python train.py --image_size=48 --loss="l1" --patch_size=[8, 8] --width=192 --init="kaiming_normal" --optimizer="adamw" --eps=1e-06 --ema_decay=0.99 --weight_decay=0.3
Rows from block 7 of a small masked image model, named by matrix and row number. Rows with one number belong to one neuron. Each number is 128 + 32 x the weight over its row's rms, rounded and kept within 0 to 255. All counts start at 0. Numbers have three digits each.
Before each neuron's rows are labels from the 100 images, of 14976, where the neuron reaches its highest value: "top examples" is what is common among them. Only what is clearly more common there than usual is listed. The data: telescope images of galaxies (Galaxy Zoo DECaLS).
# fc1: MLP up (model.blocks.7.mlp.fc1.weight, 768x192), inputs 0-95
# fc2: MLP down (model.blocks.7.mlp.fc2.weight, 192x768, transposed), outputs 0-95

top examples: roundness: cigar-shaped; edge-on disk: yes
fc1.368:131118118159183195133182089161149062119057136137102157140165168162088078125134175121119064076053106174168108143106147088157139140179156146148146078119108181129156159124092119092098118151198115134196176115149108166126120112095111049113138132143112080111083141115142130134121107118132117139
fc2.368:123122098132255144125116108151090155098106166157157115159132155191158125109134135128091098119153127095167129135123136066129121134176128095157095115104127124125102131166058206174148128091095089162108091070137099113076144128121095105131116134126183188188118146130110124121125107103120128127

top examples: roundness: cigar-shaped
fc1.685:138139179157158188121057111086111134140126174095129120122108172172074121140064110125098125159148134161114085151118115135099135102201132145131124083065081141088138174103144090147102087186146100136077040106106096121133140121126095098105127130137100174099151155085160138149127108068098127089
fc2.685:125122100139002148126139200150187063139101089098075131095132131071122113156220152125143163107105124110099129109127116079127154133100124137181151143167129152084125116101106140158126123118083138148135157168133187090081170170122156146135125191126142063112109139144154131129128132137156128125

top examples: edge-on disk: yes; roundness: cigar-shaped
fc1.486:139143172113056071126126157143122117117193111120145131136116143160180171093077141131149144139114081141193103105145142213144112138105153102153154148121145080129127181095142175138161158120167123130212108094121112099087051162105064112111109117139094145092160117128114120077081127181070118098
fc2.486:131133150137103133133159144188186149174183119115072133060122082201093083188176116124152189159064130148053126152131129125129152131189130167112189168134129120121131092118168092173117130151083161172135175145128185105175186086127099147138128132131168067090115068108126123129126146150150125154

top examples: shape: featured or disk
fc1.710:055084042054136112079132114136129120112125152181143096138188165099110112120129115131133105154161144181116123112105106091092100137118088123122100125099089112059156151119112173119126113145134109119137147137178127130116109158080090090135147125094083153103143095092106086128181021150125149085
fc2.710:131122114093123130118123161125149126089090107129190130188133070132153164134125123130097095127168126114092134141121111112128127148079129101157089128253124126067128113122112163103142126118183094147111106161133095149085073190122241109137133120127122187106137129159130115124129123119114135139

top examples: edge-on disk: no
fc1.372:109093114061148138118166168119099109114112122099102173202129138121103104082113157116095135100191104099115150114120107090167140087147120000186112147146152160095111134142129156125152145126139098123092166102097106110152166183153126123109194171127152121150118126101128076131100156136111111150
fc2.372:132129130093105179129178116151195108186168133130044128039126081157136098168126105128183195079146129084104127121132135107130135116050128186098188118094128097091115098116135151121108128125125171131120088161124169192112131108133128128107087073128143120079146169172139165128124153119156128126

top examples: edge-on disk: yes
fc1.644:135107128091170142117099103055126092127123154140117119118132153172149081116105140153105075083172035137184108125127153086142099197135129181115129099132143137146126166162127151083126117069161143061164169150136113118150124117131110108133134208110087131095160177122134089125170149115098127080
fc2.644:127131146136172092128137156117055146108135129150151138145128164177154109103127095128123112191100126107149127125129114057128179076151129110109116093108127125126126153114152179116137131161097102190158051073131123103131163112126158164159076196129172057153126066097125166129132117080077129185

top examples: shape: featured or disk; edge-on disk: yes
fc1.23:132139125122145172134114076142153158136116072136125110142123149180130141146126199125092131163076128059109154144099129161077081127218180130116127053065110092124146152085142103098143103155085138122096139194135115088143050144120123143102088122108136095058055110108123127136118104082136204135
fc2.23:130130121106139121127144165148189119162154140122069098074126115142141088138144170127139186097156128108095127128136178195127168104048125169119134162139129156172087132115162079141130129147174166124156177151094127193134129110133091119103129072127139131131144115155143120124131146159199128128

top examples: roundness: cigar-shaped; edge-on disk: yes
fc1.442:090126119116112138128152108129115085112106140168109110128155140171156117143133105119111087104073101150158112137131109060050118120115150141147182097115111132116154070126102197141093108137131062134164161100164094142078110191120114108102089129155155088149167193081095105110113121085186161131
fc2.442:129123077156222142127029134181102185120146126109135146133128082133096112046110102127144118115168131058166131131125101055127129098125127124189121125120127104131083147138036150142135130122111096161081127171129113153082152173129138110134141144129165190123085117139101117131124127158136128127

top examples: shape: featured or disk; edge-on disk: yes
fc1.735:125133152190166098133183171114135142130149136096125148094111100160091108133176106108102122143149134083090135131122184093146105073124116105059131069109116171133127130103136208160139133119142148104133179119117038081142207112107064103092161130097144130122162187140104118143092121078088147129
fc2.735:116131155127098133142103089119118147155105121164027122030115150059100212109091132129166231175124131155134122139137115135124140167150132174115192148168126104205103112143141064142094135123153085111150128099131155186119080054111091123108075147125133115103132122121130123121131129121159121134

top examples: roundness: cigar-shaped; edge-on disk: yes
fc1.582:078113114092122134113138150099124116118109136125139124173208177209161133097169128095143077134133084118202130163131098111101141145127161127118112118059117100127135194109175099163147156147135147135180094128143125099123084163087112147144104137094070075075159123166147142093112121166071080107
fc2.582:127126125145034128128143175170137154129118083123116125114131143109079116195169119129144138118103126134104134136126112185126072139190129131137131146183125093100141096125212144076128124128150119186195167150129159088137114146123174117167146191127131117065083108135144123121132124170110124158

top examples: shape: featured or disk; edge-on disk: no; spiral arms: yes
fc1.270:139094164050103147047166147138144126093116104107195110194166138105147136069101181086130095149146082079097217144131105114104153132132135070182140114112159112144128154104098109139189072128144126158141115174164130133163157152067091123137134127125175147143110171178102094177112073135101101121
fc2.270:127126148094096114126124108178090197137149114132106126103130204202093117191215158129147152159117127132107127134130148121127121067131127130125143139111128098089141129144050125107125129190108135157171188137128154053114117108125138143121107106130166092076069106129113119121122135086147133086

top examples: roundness: cigar-shaped; edge-on disk: yes
fc1.664:128119142089104125092153134107148096092156135089194138181166140157173135095129154084121120137061123048135145141090079150098155134127132043145134198132153131067177168171087048182177125177167160163149113113164134139131122140064103174146080133130121137188111129120093131150111089162136093116
fc2.664:125127141116068060131145223179082079123146121115143139138125181125007105163095077128113124178145127157154125127128117204127135085179129108139132178153129048092160160129151161183128128143094123145157121143128164117150192107126188174165155165130118120117144082111127151127129125193068124147

top examples: roundness: cigar-shaped; edge-on disk: yes
fc1.619:144138138101167094146094140130164096130119118127120118126140161126072167112235117125087126151135119107090182106104151161094096104161137142115120084096160113139174193106146121114129126114145163151132126142123080133149085159127118145077128110115166170078085191167111128127096119156115179124
fc2.619:128131158114143174131139114119190104181173124140056102053125141127191119092105146126170200149175129132167125164134145147130117143105132178117185126143129125097124128159106082132115128161146156129114155150121177123119082095128119096115113096131045120085155043138156137131127151094143126175

top examples: shape: featured or disk
fc1.107:119128078028095134126148122114155118116093088097142158126198145081128143163147141181135106139089102130198146136118161123081138159097120139158105131112126120096186140169197126129099132169120078100160144167073187186175120151149124126105093030119100153107156165155147152105085088180125075119
fc2.107:130122176117061125123059151193155097091092117121167118156129117104137148207182155129104115190129129172086128098124153147126085159121128096093096155159127098090171085147153102126141131146148118140115107095130123117115121097120180151178179068128110152066133167125155108139134113086113127128

top examples: roundness: cigar-shaped
fc1.416:083096122111115149150137137213146103134145098145132116091100098145109118138131168142081152068180130156123130168095161157147096150124071104127110134118089027180088171172150068193142119156173141147148164162093115148110117180143101112150176166091146132142129098124130120109183157139145120143
fc2.416:127129077143130167124130169140173126134128096139118089120129177066125149166174165129144124078102127124079127140128122137130080126158126143141112077090126166147066143110046179056121126104123101129139092121124130100083157194131178115135148091127136118139149207189144174113127128160124130111

top examples: shape: featured or disk; edge-on disk: yes; roundness: cigar-shaped
fc1.174:136120130189128156120124060154133183117116169133130113126125128174117055174058105176127113121102114141156160090122123160096057155128137122109146117112107120171100096138130178052115089120144060071149130167099144074140201125109117108092091129099163099170039110060107160091101122061178126097
fc2.174:133127128081108104131089134105125056151151111133038102056119170070208152129215130130120196061152134085069127112136170149129092153145127155161134128168132090107114159132105035172127129119092190157118087079124208149135086122123106181122154099128124165108142187163132135143125136179124129134

top examples: shape: star or artifact
fc1.633:102086106134152140094132133125170140073086155076180131140173110123087139093139170180134104175147141192123140103036116137061110139138082128162071148119100123087165114127141143118156085167141117158111131135147129163092081201083117063151120143110072148083121096088151083145170094166122145101
fc2.633:129130113107142113130145154133121121113104109123151148148126120101148151134120172128113113132204130148130128147128101127129150157138129117179109152243129176093120134116088122092127129114183107153124062145127104164109047163128222071123155101130089173104176070137124084128126130185118126133

top examples: edge-on disk: yes
fc1.686:117127139125120151142108120204144097125143149122142147108106113236132108169055172163106135127084105118094117110105125184082129155096169131103143119107141108103137076098185146081129128114136087132069090165126139147130112155110127155059105116106137084120068099025083143091096131061167163120
fc2.686:134135136139122133135176130064169191162134123128030094045121116061094127125210145128136204077125132085091127154138183182130116167133129162134134141123130154126091102118075041137122131166136167104161191126121145141137169112136106127104138051129099157080165153160149126132126139174166126102

top examples: shape: featured or disk; edge-on disk: yes; roundness: cigar-shaped
fc1.529:139138135184133051141200120087156157126119103146123063125131149149107128135134136141127112127161135133167120098112103117141161190168147131140123142104131097197146133140132105144109115194149039116195096048113106133118109129117116124123081160128203168104162189142112132103076108077043133144
fc2.529:125130107095145120129047106113088142162181129089071181069123134113175045120143128126160176172138125077066127128133131140125090100109126160122182095137130171080080142148080112068112127081100158128091066137128139150126137135126156129119175099122122100176060116088108142144130149188178128093