Weights of a small masked image model.
Model: norm rmsnorm, layers 10.
Data: trained on telescope images of galaxies (Galaxy Zoo DECaLS), 88335 training examples, 58.0 epochs.
Rows from block 2 of a small masked image model, named by matrix and row number. Rows with one number belong to one neuron. Each number is 128 + 24 x the weight over its row's rms, rounded and kept within 0 to 255. All counts start at 0. Numbers have three digits each.
Before each neuron's rows are labels from the 100 images, of 14976, where the neuron reaches its highest value: "patch colour" is the nearest of a few named colours to the mean colour under the peak; "top examples" is what is common among them. Only what is clearly more common there than usual is listed. The data: telescope images of galaxies (Galaxy Zoo DECaLS). In brackets: how many of the 100.
# fc1: MLP up (model.blocks.2.mlp.fc1.weight, 768x192), inputs 128-191
# fc2: MLP down (model.blocks.2.mlp.fc2.weight, 192x768, transposed), outputs 128-191

patch colour: brown (41); grey (30)
top examples: shape: featured or disk (65); edge-on disk: yes (60)
fc1.321:136115124120124115148150135115131127161095132133114135110128130126149133139097121152093089094103130149115133180164091114103127158066151114139104145129114107100134093126170108096073140126162111
fc2.321:117124128121103129124133114132119087123143130128119128129149086103155090058156133157149112129089127154090136170141124111134150142077118129128097140141118166125160129106163168134101092112152151

patch colour: grey (65); brown (31)
top examples: edge-on disk: yes (44); roundness: cigar-shaped (25)
fc1.762:134105088141102077111126136142112107166121123138125135124140124165154112140117104163125118091107134118100122181166097123155147112066100096117131081131167121097145102097135100106103150101146131
fc2.762:114132085167119174124113121080118095121102125100105127128158109151143107152080098072128122131113124132152126127105127122090121120106150127141131168142116133138131139148148139154093091136131142

patch colour: grey (25)
top examples: shape: star or artifact (40)
fc1.272:126129124133109094104109124117148156127133136141115093141109115133128108131123150119127118125131112155127113170071116125118149114126101080121114116175110130091140113136096131123152153138119127
fc2.272:150120127143124090164109096131160141129097124145112130123086123176142108112143107153158136127127164115113117132193127129113078111118147131148110094142126112118132146116157145123132159144191115

patch colour: grey (56); brown (38)
top examples: shape: featured or disk (97); edge-on disk: no (95); spiral arms: yes (79)
fc1.738:128168144124136079154130142082168138109131133145131131148121117099145136101165116105099165110127149138117107131158146148160123125149140109128128088145139129107094165124122117153128108161122161
fc2.738:132117155138146166121119142116087060120084126111117125122134156119158089151146117200178141126140160122113128173114128176130146174153131128144141136132091131117122098140167129102111067143107136

patch colour: grey (59); brown (40)
top examples: shape: featured or disk (80); edge-on disk: no (59); spiral arms: yes (51)
fc1.756:133166176113130075130172128136131142132094136130127142132152124146123136097128148137133154108126148149139125141104145151152110098127120124130135113119193125118105104138168136085119114120097149
fc2.756:126115113147145150116102123122088126093122124142101124128090139152129120107093108139157118123129105101122097095111128158149109120104142129166158106137100121131111149121127076159105111123149164

patch colour: grey (47); pink (34)
top examples: edge-on disk: yes (30)
fc1.371:125147099085082161106213139086114146141118105121122111145151128116139107081115122137126131108076116113097071174131114137133122142141100100154124156097135130029127095076161096102108101078122095
fc2.371:124132098134098106153102042120131110118138146129081128125125114142128130132103082102134125130088134127122147117147127087120122103173151130122112085116089135124165117162084142125128109121108076

patch colour: brown (53)
top examples: edge-on disk: yes (25)
fc1.653:111160120103126119133117142109132152135129097084170157151151160152127150117148159125151133115133176134110104149136155137142155169105140121165127150109116114096110144096157147144115141137136145
fc2.653:185129142204123099128153129151160141135122133134092126126126139095162129131097121119070107134179080128138124127129133127089092125102105129093117109123114128139123153086124129139151119135156122

patch colour: brown (30)
top examples: roundness: cigar-shaped (32)
fc1.270:159101129132101123133154132112126128113139150159111116106115134112163127117115109149153157115133174126129130119144108121110084141147134123129123109121109111106091144129146110110051102111110090
fc2.270:121132108119104138081124132122120140121121159139138126131153113160117098090120140096108120132103084132109117150076132113134158132120101133066104126128133104135129122118076114126113125092135136

patch colour: brown (46)
top examples: edge-on disk: no (55); spiral arms: yes (49)
fc1.392:129161087149158117157133134098156151134119149100143128096136107132116107106120143096104079117076168136145137150127135107112080136139136120077132121148110127123116103149131159153133107124152158
fc2.392:119131202161104143123100124211143137123175135151145123131091146097107114106131118153146156132148113157110136104156127159129146118100129131184133147130142086149121133117153105127143131113124083

patch colour: brown (64)
top examples: edge-on disk: no (50); spiral arms: yes (44)
fc1.2:136150145099153083098169124146173152141104125129099104109134125168149180127106175128111127122137139148130138130167137133142120081102156122087133134086100140123144155137152112103131114156138171
fc2.2:124131132122145114122134106133112103157121128141160131131169125147118133121067123116137118130134139063113105082147133076131118142131076131121091098104095108135144129131098142113128149102122138

patch colour: brown (67)
top examples: edge-on disk: yes (31)
fc1.604:117135123094117200123137111133109129116120141117155152148143154156127124116153138136141113130125122169120103092098108141117176165090120126086123151134192102122145152144136096142100137103084129
fc2.604:161132116163098094115076108160155166166139152102143127127123115158124083114131128140136175129143116065119095122111129123107109049140123128107137125167107153126128136101149148143195169160107131

patch colour: brown (47)
top examples: edge-on disk: yes (28)
fc1.29:120128153116117130171127132130130117158132165123093080078095119107145159080094180160125131114144180155119120109112119122111154125093145099147113131116146161109147114135141150103115139122151143
fc2.29:133120146137149108123108102131105137116142146094060127126078156124150114115121165150124141131071125190105148145159132096152148164046137125134119092131116099149147142141159125137118112110121151

patch colour: brown (48)
top examples: shape: featured or disk (62); edge-on disk: no (58); spiral arms: yes (40)
fc1.289:131144116120124156166086082138125149103092116116119099107125097129127152107158133129099158132151112129095092160133146124179168115157142105122119138107135140111092114101083127096141138150082131
fc2.289:115132155138116104140106098136113130139103154129153125131111121105143118104114102099079169128140199096097116113132133099110116097157130127162108084143123168059145113104117163132155152116112094

patch colour: grey (65)
top examples: shape: featured or disk (79); edge-on disk: yes (35)
fc1.680:127101099124133102143145141100145137143147146132145142144150128149148115132146173099166123097142086133114097147137102139094182122135112114111131149120122092071143130138126138154146108122129162
fc2.680:162130127141122127132135086121138131107069136177115127139156099141122130078122151078069093138101132117131129174099125111128111117119144128049056104131105130147154136121104131119065094126130092

patch colour: brown (69)
top examples: shape: featured or disk (60); edge-on disk: yes (57); roundness: cigar-shaped (33)
fc1.395:101137154110110126143163123058104091135147113147170144141138132138132147136103176141153138134101129136085127169159122127153139155107171099172114148129130080104188111126140116120091127097122164
fc2.395:129129122149146128129122177163140153179110102138127127128145127127129121138148133120137146124153138159103122089104128131136128108152133127113121194135142140101104077118104136122114145152137085

patch colour: brown (40)
top examples: shape: featured or disk (69); edge-on disk: yes (57); roundness: cigar-shaped (27)
fc1.10:152117136118142159121157092107090093121117118117106093113121134127143113099139155148126119154150136114112075167104135159152155164108150131137136127133144131116161140122146126142145138158147156
fc2.10:100129100145091148162155094103121143128122134103135127135157118142096129135166057128109126128150108161118086078153129162122142093126083126145129091129153121116104087105083128110136134128095109

patch colour: brown (52)
top examples: edge-on disk: yes (36); roundness: cigar-shaped (25)
fc1.108:126133138156133095168149125113110119126092140160130148119131133126129106094128127084134122108145166179120123141109137116159119138117121118102115102149160128108139146092186137105137125150108120
fc2.108:107126095134129120145116134138074156137158105094143128130154151127141131155118130139120108129158092111132131114137129127149168113094133130129145123116126153091133120108158048148117157133151191

patch colour: brown (62)
top examples: shape: featured or disk (81); edge-on disk: no (60); spiral arms: yes (46)
fc1.109:137142147085146167140149057079154175100131140160121136149131140148148131112150112167117121139126123158137115134147139161165116126100115126110134151111194131119117170124144112132116118171122160
fc2.109:153133100186105093110065125156124173166116123094122125123114126144172070108150095124133172124128072066147094134110134177162136108128151131177160108132106130118134098102133131137122133179129134

patch colour: brown (47)
top examples: shape: featured or disk (79); edge-on disk: no (71); spiral arms: yes (64)
fc1.146:124123141076145120116113133127152160128123141141116112122102116151113177145150163148149138106105124172157126127106133156140143136122133124102141152115153105116111123136100104094139159166112147
fc2.146:167123146097132102067144126169096159165178131158159131138123121082161134123132162112110147128189142090128126143160129178139181163141079127134116102170157154132154125117154163121120119154117103

patch colour: brown (63); grey (35)
top examples: shape: featured or disk (71); spiral arms: yes (43)
fc1.656:146140139179135095132168145112144121154123113080141140144145128114143115114118118079162159116117156142142113155107172133096132111135107121148138119151153114117138082105143164138112141147126087
fc2.656:142129124123162129126171157132131151101148114147121128128116129104116159154106140105100121129116120114157087092118135086156156127103142125113161157111154119091159136103142108129078077137117144

patch colour: brown (51)
top examples: shape: featured or disk (66); edge-on disk: yes (55); roundness: cigar-shaped (32)
fc1.433:161113137123144079114181144116123109156096147126139115099135122110152104117120114169153125102094117131127126231163117134115089132092136127157117142112115101090110117118144127077117137155158120
fc2.433:064136084124109133176146118154140137083130089143096129131148114123178094101115131117098150126093172155134156121164126108157105099127128129109106148139128125130160146135130146136147101120128140

patch colour: brown (48)
top examples: edge-on disk: yes (36); shape: star or artifact (29)
fc1.472:128157098139144093115146126117157116093141151117106111131121148084138111122141107099065140113119113131113101154122148111121133115133091105111134105150144139110123149094122147108128117174144103
fc2.472:167123103191113163090106135113101185118113118125134129128133106149102105144158109118144101122143105103114078163121130101136148109126166128128157132114104089072134146096134143128140109134119109

patch colour: brown (35)
top examples: edge-on disk: yes (33)
fc1.438:131129153125133090170151134128128135141104151144097127135154165128150141086117158126130118140115152141123101158160146102085147121125134114083115100103104141099146118134101157110098084104131108
fc2.438:153121132092127139137164132117191155123133119109108131124123132114129114142121148142146138123165174103143100132131125129094123129185135129089127166179138128132119139114122139111137162142115094

patch colour: grey (86)
top examples: shape: featured or disk (84); edge-on disk: no (83); spiral arms: yes (70)
fc1.172:091132116136161124149109140122101148132155134114122126146151136137144131112122111087153105102114106124077000131137106128100152106121131096079138114138120092120137144118097131139140134109089124
fc2.172:156126150149112144106151116153151079115090121195142125131138097120147083112124141102068089130115111145126149139086127108101165147131131127094098119111110155146178149146134151146103087128133152

patch colour: brown (51)
top examples: shape: featured or disk (63); edge-on disk: no (62); spiral arms: yes (47)
fc1.80:142165138094113133186110103083137105113107130155156120129118109092119128118170097098177137116143137124137105111112143127148144203182128119130130108162142093112114104111162127128118098114129095
fc2.80:131135113174120109136095132132140154175126098169111127126130103192139132105150095152120098116086121119142085115084130106126114112094160125112138161130142141125150127086101134125164188133126174

patch colour: brown (44)
top examples: roundness: cigar-shaped (29)
fc1.640:138132127149074093143140127113137108159169110118149114127130125097142072105122125094157108145155104079130088147140183104120099089139110137146116143097103121115177122063125174134145141131131108
fc2.640:131130148099146154138146152149102146166119123122149131129094144131135124130114091110099132126137143129138162142068128151147146158075109125146137105109191130141137112131165122143126099138129156

patch colour: grey (68)
top examples: shape: featured or disk (76); edge-on disk: no (65); bulge size: moderate (37)
fc1.86:130134119109142085147188135100127137116105115120115117116135131121112135135121126104119135088115168113114126172144140127133072124171128105130133113114111140117121116130132112130098118116119152
fc2.86:152127156202178143093144119127158143112150143103115129128159156146168117142133184115138168128154178110125173067126126119093128148126130130100125082112103136164150130149123114114120094134147130

patch colour: brown (63)
top examples: shape: featured or disk (78); edge-on disk: no (77); spiral arms: yes (56)
fc1.147:146128153097152138141101087108157157130184141099114113139119124065148115115149122156088110134156125152123118161152160140119112129155143132102116133162120126122096127123117133148144102151126138
fc2.147:190118091157178097139110115158116153138130122103127130121110166135189092104146109141126205125081138156107137117186126137138114146119150128186110122152093107146113121143136151113114128117136103

patch colour: brown (78)
top examples: roundness: cigar-shaped (36)
fc1.522:136155115116146149110167140123109150109049128126123143115137134114133161130140098140162115115123154097141108171175126153127138128117100132170132159084126119096106086105164136095083070149130136
fc2.522:158123123171156083135109124120145152095145135118143128142164130136162130136122116178101154132092177088128096104130131094123126113166152127119137074150141107131116153117052120102155107137123113

patch colour: brown (31)
top examples: shape: featured or disk (72); edge-on disk: yes (30); roundness: cigar-shaped (26)
fc1.93:138132170153153135148117152115135073114149135119065097121128169099142107117173170129135155121128132105144118136124145169084098171129134125125133136114121115104184131131115141121077104142130089
fc2.93:114118093107193114123120132132133194128139128154132130117119152127130114162126076118113164130130163165115130114112137124183113124082129129115130062168150097158073152128083090130170132154126167

patch colour: brown (51)
top examples: shape: featured or disk (94); edge-on disk: no (91); spiral arms: yes (77)
fc1.279:130133141129143089185141146103171157152120130172136103104108135080152143131136136113133166131140167124142112134156141133178137129114117119111141101152166105113116151115155104129116133164122136
fc2.279:131124168130122182131123137087101097077153141080136125121128165113099095136142124156196155130126146113093122155112129114090139174130121128112138129120096097101094122131155112129093104130116130

patch colour: brown (41)
top examples: shape: featured or disk (85); edge-on disk: no (62); spiral arms: yes (54)
fc1.329:132117124111142162122157100123148105099108172139143141136128116149122161123166248137109139136135133169144125127094112164129174150145140140087140165117174156118083160135149111141094077103129162
fc2.329:150123138147112107111095126107087153178138144113115122125151133162132099119132131150155144128110094105129072150122130156137127083117176128164134098128085135116135101106136149146147118132149113

patch colour: brown (39)
top examples: shape: featured or disk (62); spiral arms: yes (41)
fc1.247:158147128096144132156139104092119136106163168159115132142142137056110149113116110138067106124103097119126138180143101118140136184120145112112095136158121105119151129137100153156130121106140106
fc2.247:114123152100149151061119137080129118115125147130176128131106138150114132173114126153133143134141102110127143097126131152142085117126090133153170121077170078135079148144116129143156132130146136

patch colour: brown (42)
top examples: shape: featured or disk (62); edge-on disk: yes (28)
fc1.203:146160092103112086137118095121094139110136128149161152153146140155121124149107173126100150161136168160138116128122164129139180114107137122078122123103126125117123157123132137143096110115121178
fc2.203:179113159107142090152137132132171143173163134109130128121139126161120142116084135174147174124111121117149099105125124164129099103130114129125129168125167091120115135142132117142139127144173118

patch colour: brown (54)
top examples: bulge size: small (25)
fc1.302:166130099068113132090111113126180127164149140106117144156138119155128148117133191110144116138098135100139114159124125115123142138147129119105127162128110169101106124133122171158147138138148133
fc2.302:095133109122111133127143105163113179159119136136141130131169116123142129092144092145095164131127123169112150136141125151156116094111125128126103101140158124099114142183110124130105064115122138

patch colour: brown (30)
top examples: shape: featured or disk (71); edge-on disk: yes (37)
fc1.761:109140124106137127135106139123137163130134138107196173162150162147099161123158165126153117112099161181137111161142153179120175147127132138161125168104145114089107149124133147147093120133127135
fc2.761:185127152166093113150160121122144172111154138112147128132124136129143102155096137169126136130145092131131137119170130174135135119107134129093114114113087115140124159123142108126140084110139171

patch colour: brown (65)
top examples: edge-on disk: yes (39); roundness: cigar-shaped (38)
fc1.9:169152132128109113140130106125132101127120137143122131122134115154151081108128186121135112111102110093141096201125133144131151119138150125160124159072101128111107123113133131133146156113107147
fc2.9:128137113093141152151139131152098130113121116168097128130177116171105172114148129104145075126058120142116098137146131167160110130113157127133142107106101180132114138137114091115124106120157163

patch colour: grey (76)
top examples: shape: featured or disk (75); edge-on disk: no (69); spiral arms: yes (53)
fc1.610:142150168100129171104130115118099165121130127157129145145149122145135172125157156128128147102130142170136108175119111166153169140109134123147139125116161127090142110132146101064099083142099141
fc2.610:117119117119146127152092111112092097123118141114131127130138135125099128109155134175147164129089183140084140104171130110171115112144147129145084104136092101109135085110140138133166124133172052

patch colour: grey (87)
top examples: shape: featured or disk (82); edge-on disk: no (76); spiral arms: yes (53)
fc1.708:147157114133119099120134128157150108143084162102117142130150151155135142112141141126114140093123158122129133140153136152131082111131118113108127095158099116121136096139151102101099113098103039
fc2.708:083132151118154108073113143078121108076099118136165131132174094128119165161125102079108065130125082086120094113097133078159150126106114129129163133106126114134115147096099131139106100136137181

patch colour: grey (64); brown (33)
top examples: shape: featured or disk (82); edge-on disk: no (74); spiral arms: yes (59)
fc1.668:137134120126116105190112092103130107093167146137086092117122138131119144128099140094085095134071092136152083158117152109123136149068125112087135133149148071129109128117143101152116133129132101
fc2.668:135121128098118079119147120115122093142125104117116125120129129137133097066117132110156154127129106135115102067130128114121112148174106130112130143151087140167152119138127138153151152121129072

patch colour: brown (63)
top examples: edge-on disk: yes (44); roundness: cigar-shaped (36)
fc1.598:142107153099132126148124129149110113127116098131119112106118117139136107087126166148151110081125141138112126138180124129144107139109140122137110179104102124101141131115127120144124169151153138
fc2.598:127131134118151135114146119143167121134130145138127129134103112074120151129099100107099134119195129139138115133115132100106136083160099129127140075160165117158089129083091104119120132130119127

patch colour: grey (38); brown (32)
top examples: edge-on disk: yes (33)
fc1.42:160150148121120097147192141072159117121116168104087106083116102151143118117104130108121107081133119141121135138108109105106083103096136104122092116105141130104152111142138135091123103096097137
fc2.42:109130090140151120109104131106089134132126117159129127125129103136142121117136121150093095130145160089094166148155132107142102123108140131157138066109073116117111117127108125136127115114143167

patch colour: brown (33); grey (26)
top examples: shape: featured or disk (85); edge-on disk: no (78); spiral arms: yes (71)
fc1.623:086152158097138136132112118138136160129193159105119121133128142119143145146142145134142161142131169152117113178123137148133194105126165105088125105189148149114147160139113083097121141181084150
fc2.623:102117172141128128207132113116146100148143113160096127119108095159111119094134114173149158125129149091105111089123133114110095106182147128121103139095097129121123125120109147125161156123122111

patch colour: brown (30)
top examples: roundness: cigar-shaped (30)
fc1.755:131124126089111140136129119136135144127111146143116090093111127094091102108142179098099071133115117100141116131110120133185119159163132120116123154105107146119138099121143095146141086148102140
fc2.755:124132148163119156116093127168109138117128123145119129134127167145135154129137206157133121128126134147115150107134128120148097137146122128083133131204116066148126157086179135124145109139118102

patch colour: brown (62); grey (30)
top examples: shape: featured or disk (87); edge-on disk: no (85); spiral arms: yes (65)
fc1.448:093195137094137050122143125114132175159110113107100097152143115115142118132137122135096182118129155153136123122134131144169087111145145124101134090163137148121127121129101122126137117120147131
fc2.448:119133135192100102088132126112120080136128146125109124127118133134155126090113121107136150131139103103120105149088122093083081140110096125172135134125094091113101129136154141135126087096125163

patch colour: brown (41)
top examples: shape: featured or disk (60); edge-on disk: yes (46); roundness: cigar-shaped (32)
fc1.17:121109112123101179139163086101110128118121128089139111137145144100129156132105170109088124151167143126114111140118134124120149135151099111086099142131131125113158121099156135134075120139141091
fc2.17:116130137123100163143147149132098160140107116150118128137174096134147105140158132102119093127156123150135091194110124138139121101173163128112152146080128197032113124124148123132138079134117146

patch colour: brown (42); grey (37)
top examples: edge-on disk: yes (47); roundness: cigar-shaped (27)
fc1.747:113114132130101142202169137087104118149130119115113121140123140159155098060069169159152128069116144133109117092111108096112128130094125107108129134129116128108151137098120114108107159133098131
fc2.747:119119110150142117099116099152154129084120136105137129127104139133086137131114125122105141128117102160115119164154125059124163103094134125172124092146117113180107153122156126150180159130119151

patch colour: brown (55)
top examples: shape: featured or disk (68); edge-on disk: yes (51); roundness: cigar-shaped (28)
fc1.532:139112145071145107079176132081141096139172132075191169144136128129102171124142179142151125128141169133122118172117140121090150122115137129129127165064115120104108151121184153153108125183130149
fc2.532:167113142149093146138115122135105106124092133126144128124126149148109116125152163138203102127077151131090113166145128204140155198153164134114086145121147105118160119136133154114100088106157112

patch colour: brown (33)
top examples: bar: no (33)
fc1.651:155131079122146101116146124129140143140085144107121154125141090132119145083152154124094105111109173157090131138170113121143123119121145114106108107126114118107077105123141153097127138088145117
fc2.651:143125140130131123114141109136187137142172125098137128136160163113110127155086117075113116135119128111143128143108124117097154119143109126098162141137122141130108151145100102136097106138127103

patch colour: brown (39)
top examples: edge-on disk: no (62); shape: featured or disk (62); spiral arms: yes (42)
fc1.239:129140110140118169170083095120088117116114123117108110127132148147123085150190114087145141122103107134120105152111112124103113170149151108070119123163143074116113124110115099159120126118096081
fc2.239:143141077124072148142146090122100126144097124139117128130154132138147136097087123139097094128102164129113132125127130076151107102068154128141090102106121147052142094152178121112114131123153117

patch colour: brown (42)
top examples: edge-on disk: no (51); bar: no (30)
fc1.675:151138072126115121145118149137154179131101123097140137145132146120126104124112146128094110111129127108119092101126119087126112133119111107064121134189132136100122163083123133147101168141166117
fc2.675:119144133130130171128152148118121138104138119136125130129140112102117141153149141176098124124125172162146114151126126127147094131131154127141149114097129058109115138140196120103123104159132144

patch colour: brown (54); grey (35)
top examples: shape: featured or disk (66); edge-on disk: yes (43); roundness: cigar-shaped (27)
fc1.252:116129099171100087123149116079137104128140175077127133143129109143156056113160138080111099116121117129112113186149130157096131119124107132134129111134150099110118136118148145157141090132134109
fc2.252:121126118145153140106159119059151126115112136151131122140143151165086156099124103137163092128147096140132122135122135064121143136140140126102128138106087139122124169127112161135106108132101131

patch colour: grey (47); brown (44)
top examples: shape: featured or disk (63); edge-on disk: no (59); spiral arms: yes (40)
fc1.261:141164133140144098119139159130142137124167112126159148151125154121156136142136131083094153103161115121144124120199185147140161116119107136100139126136158123117158149103122157190112130131123125
fc2.261:123139143118145163122160134068166118087099141110123120121140136122108113115143118138120151123099153095097064172070128107126070161107154128146120131084096101083113145109177094117117111140091159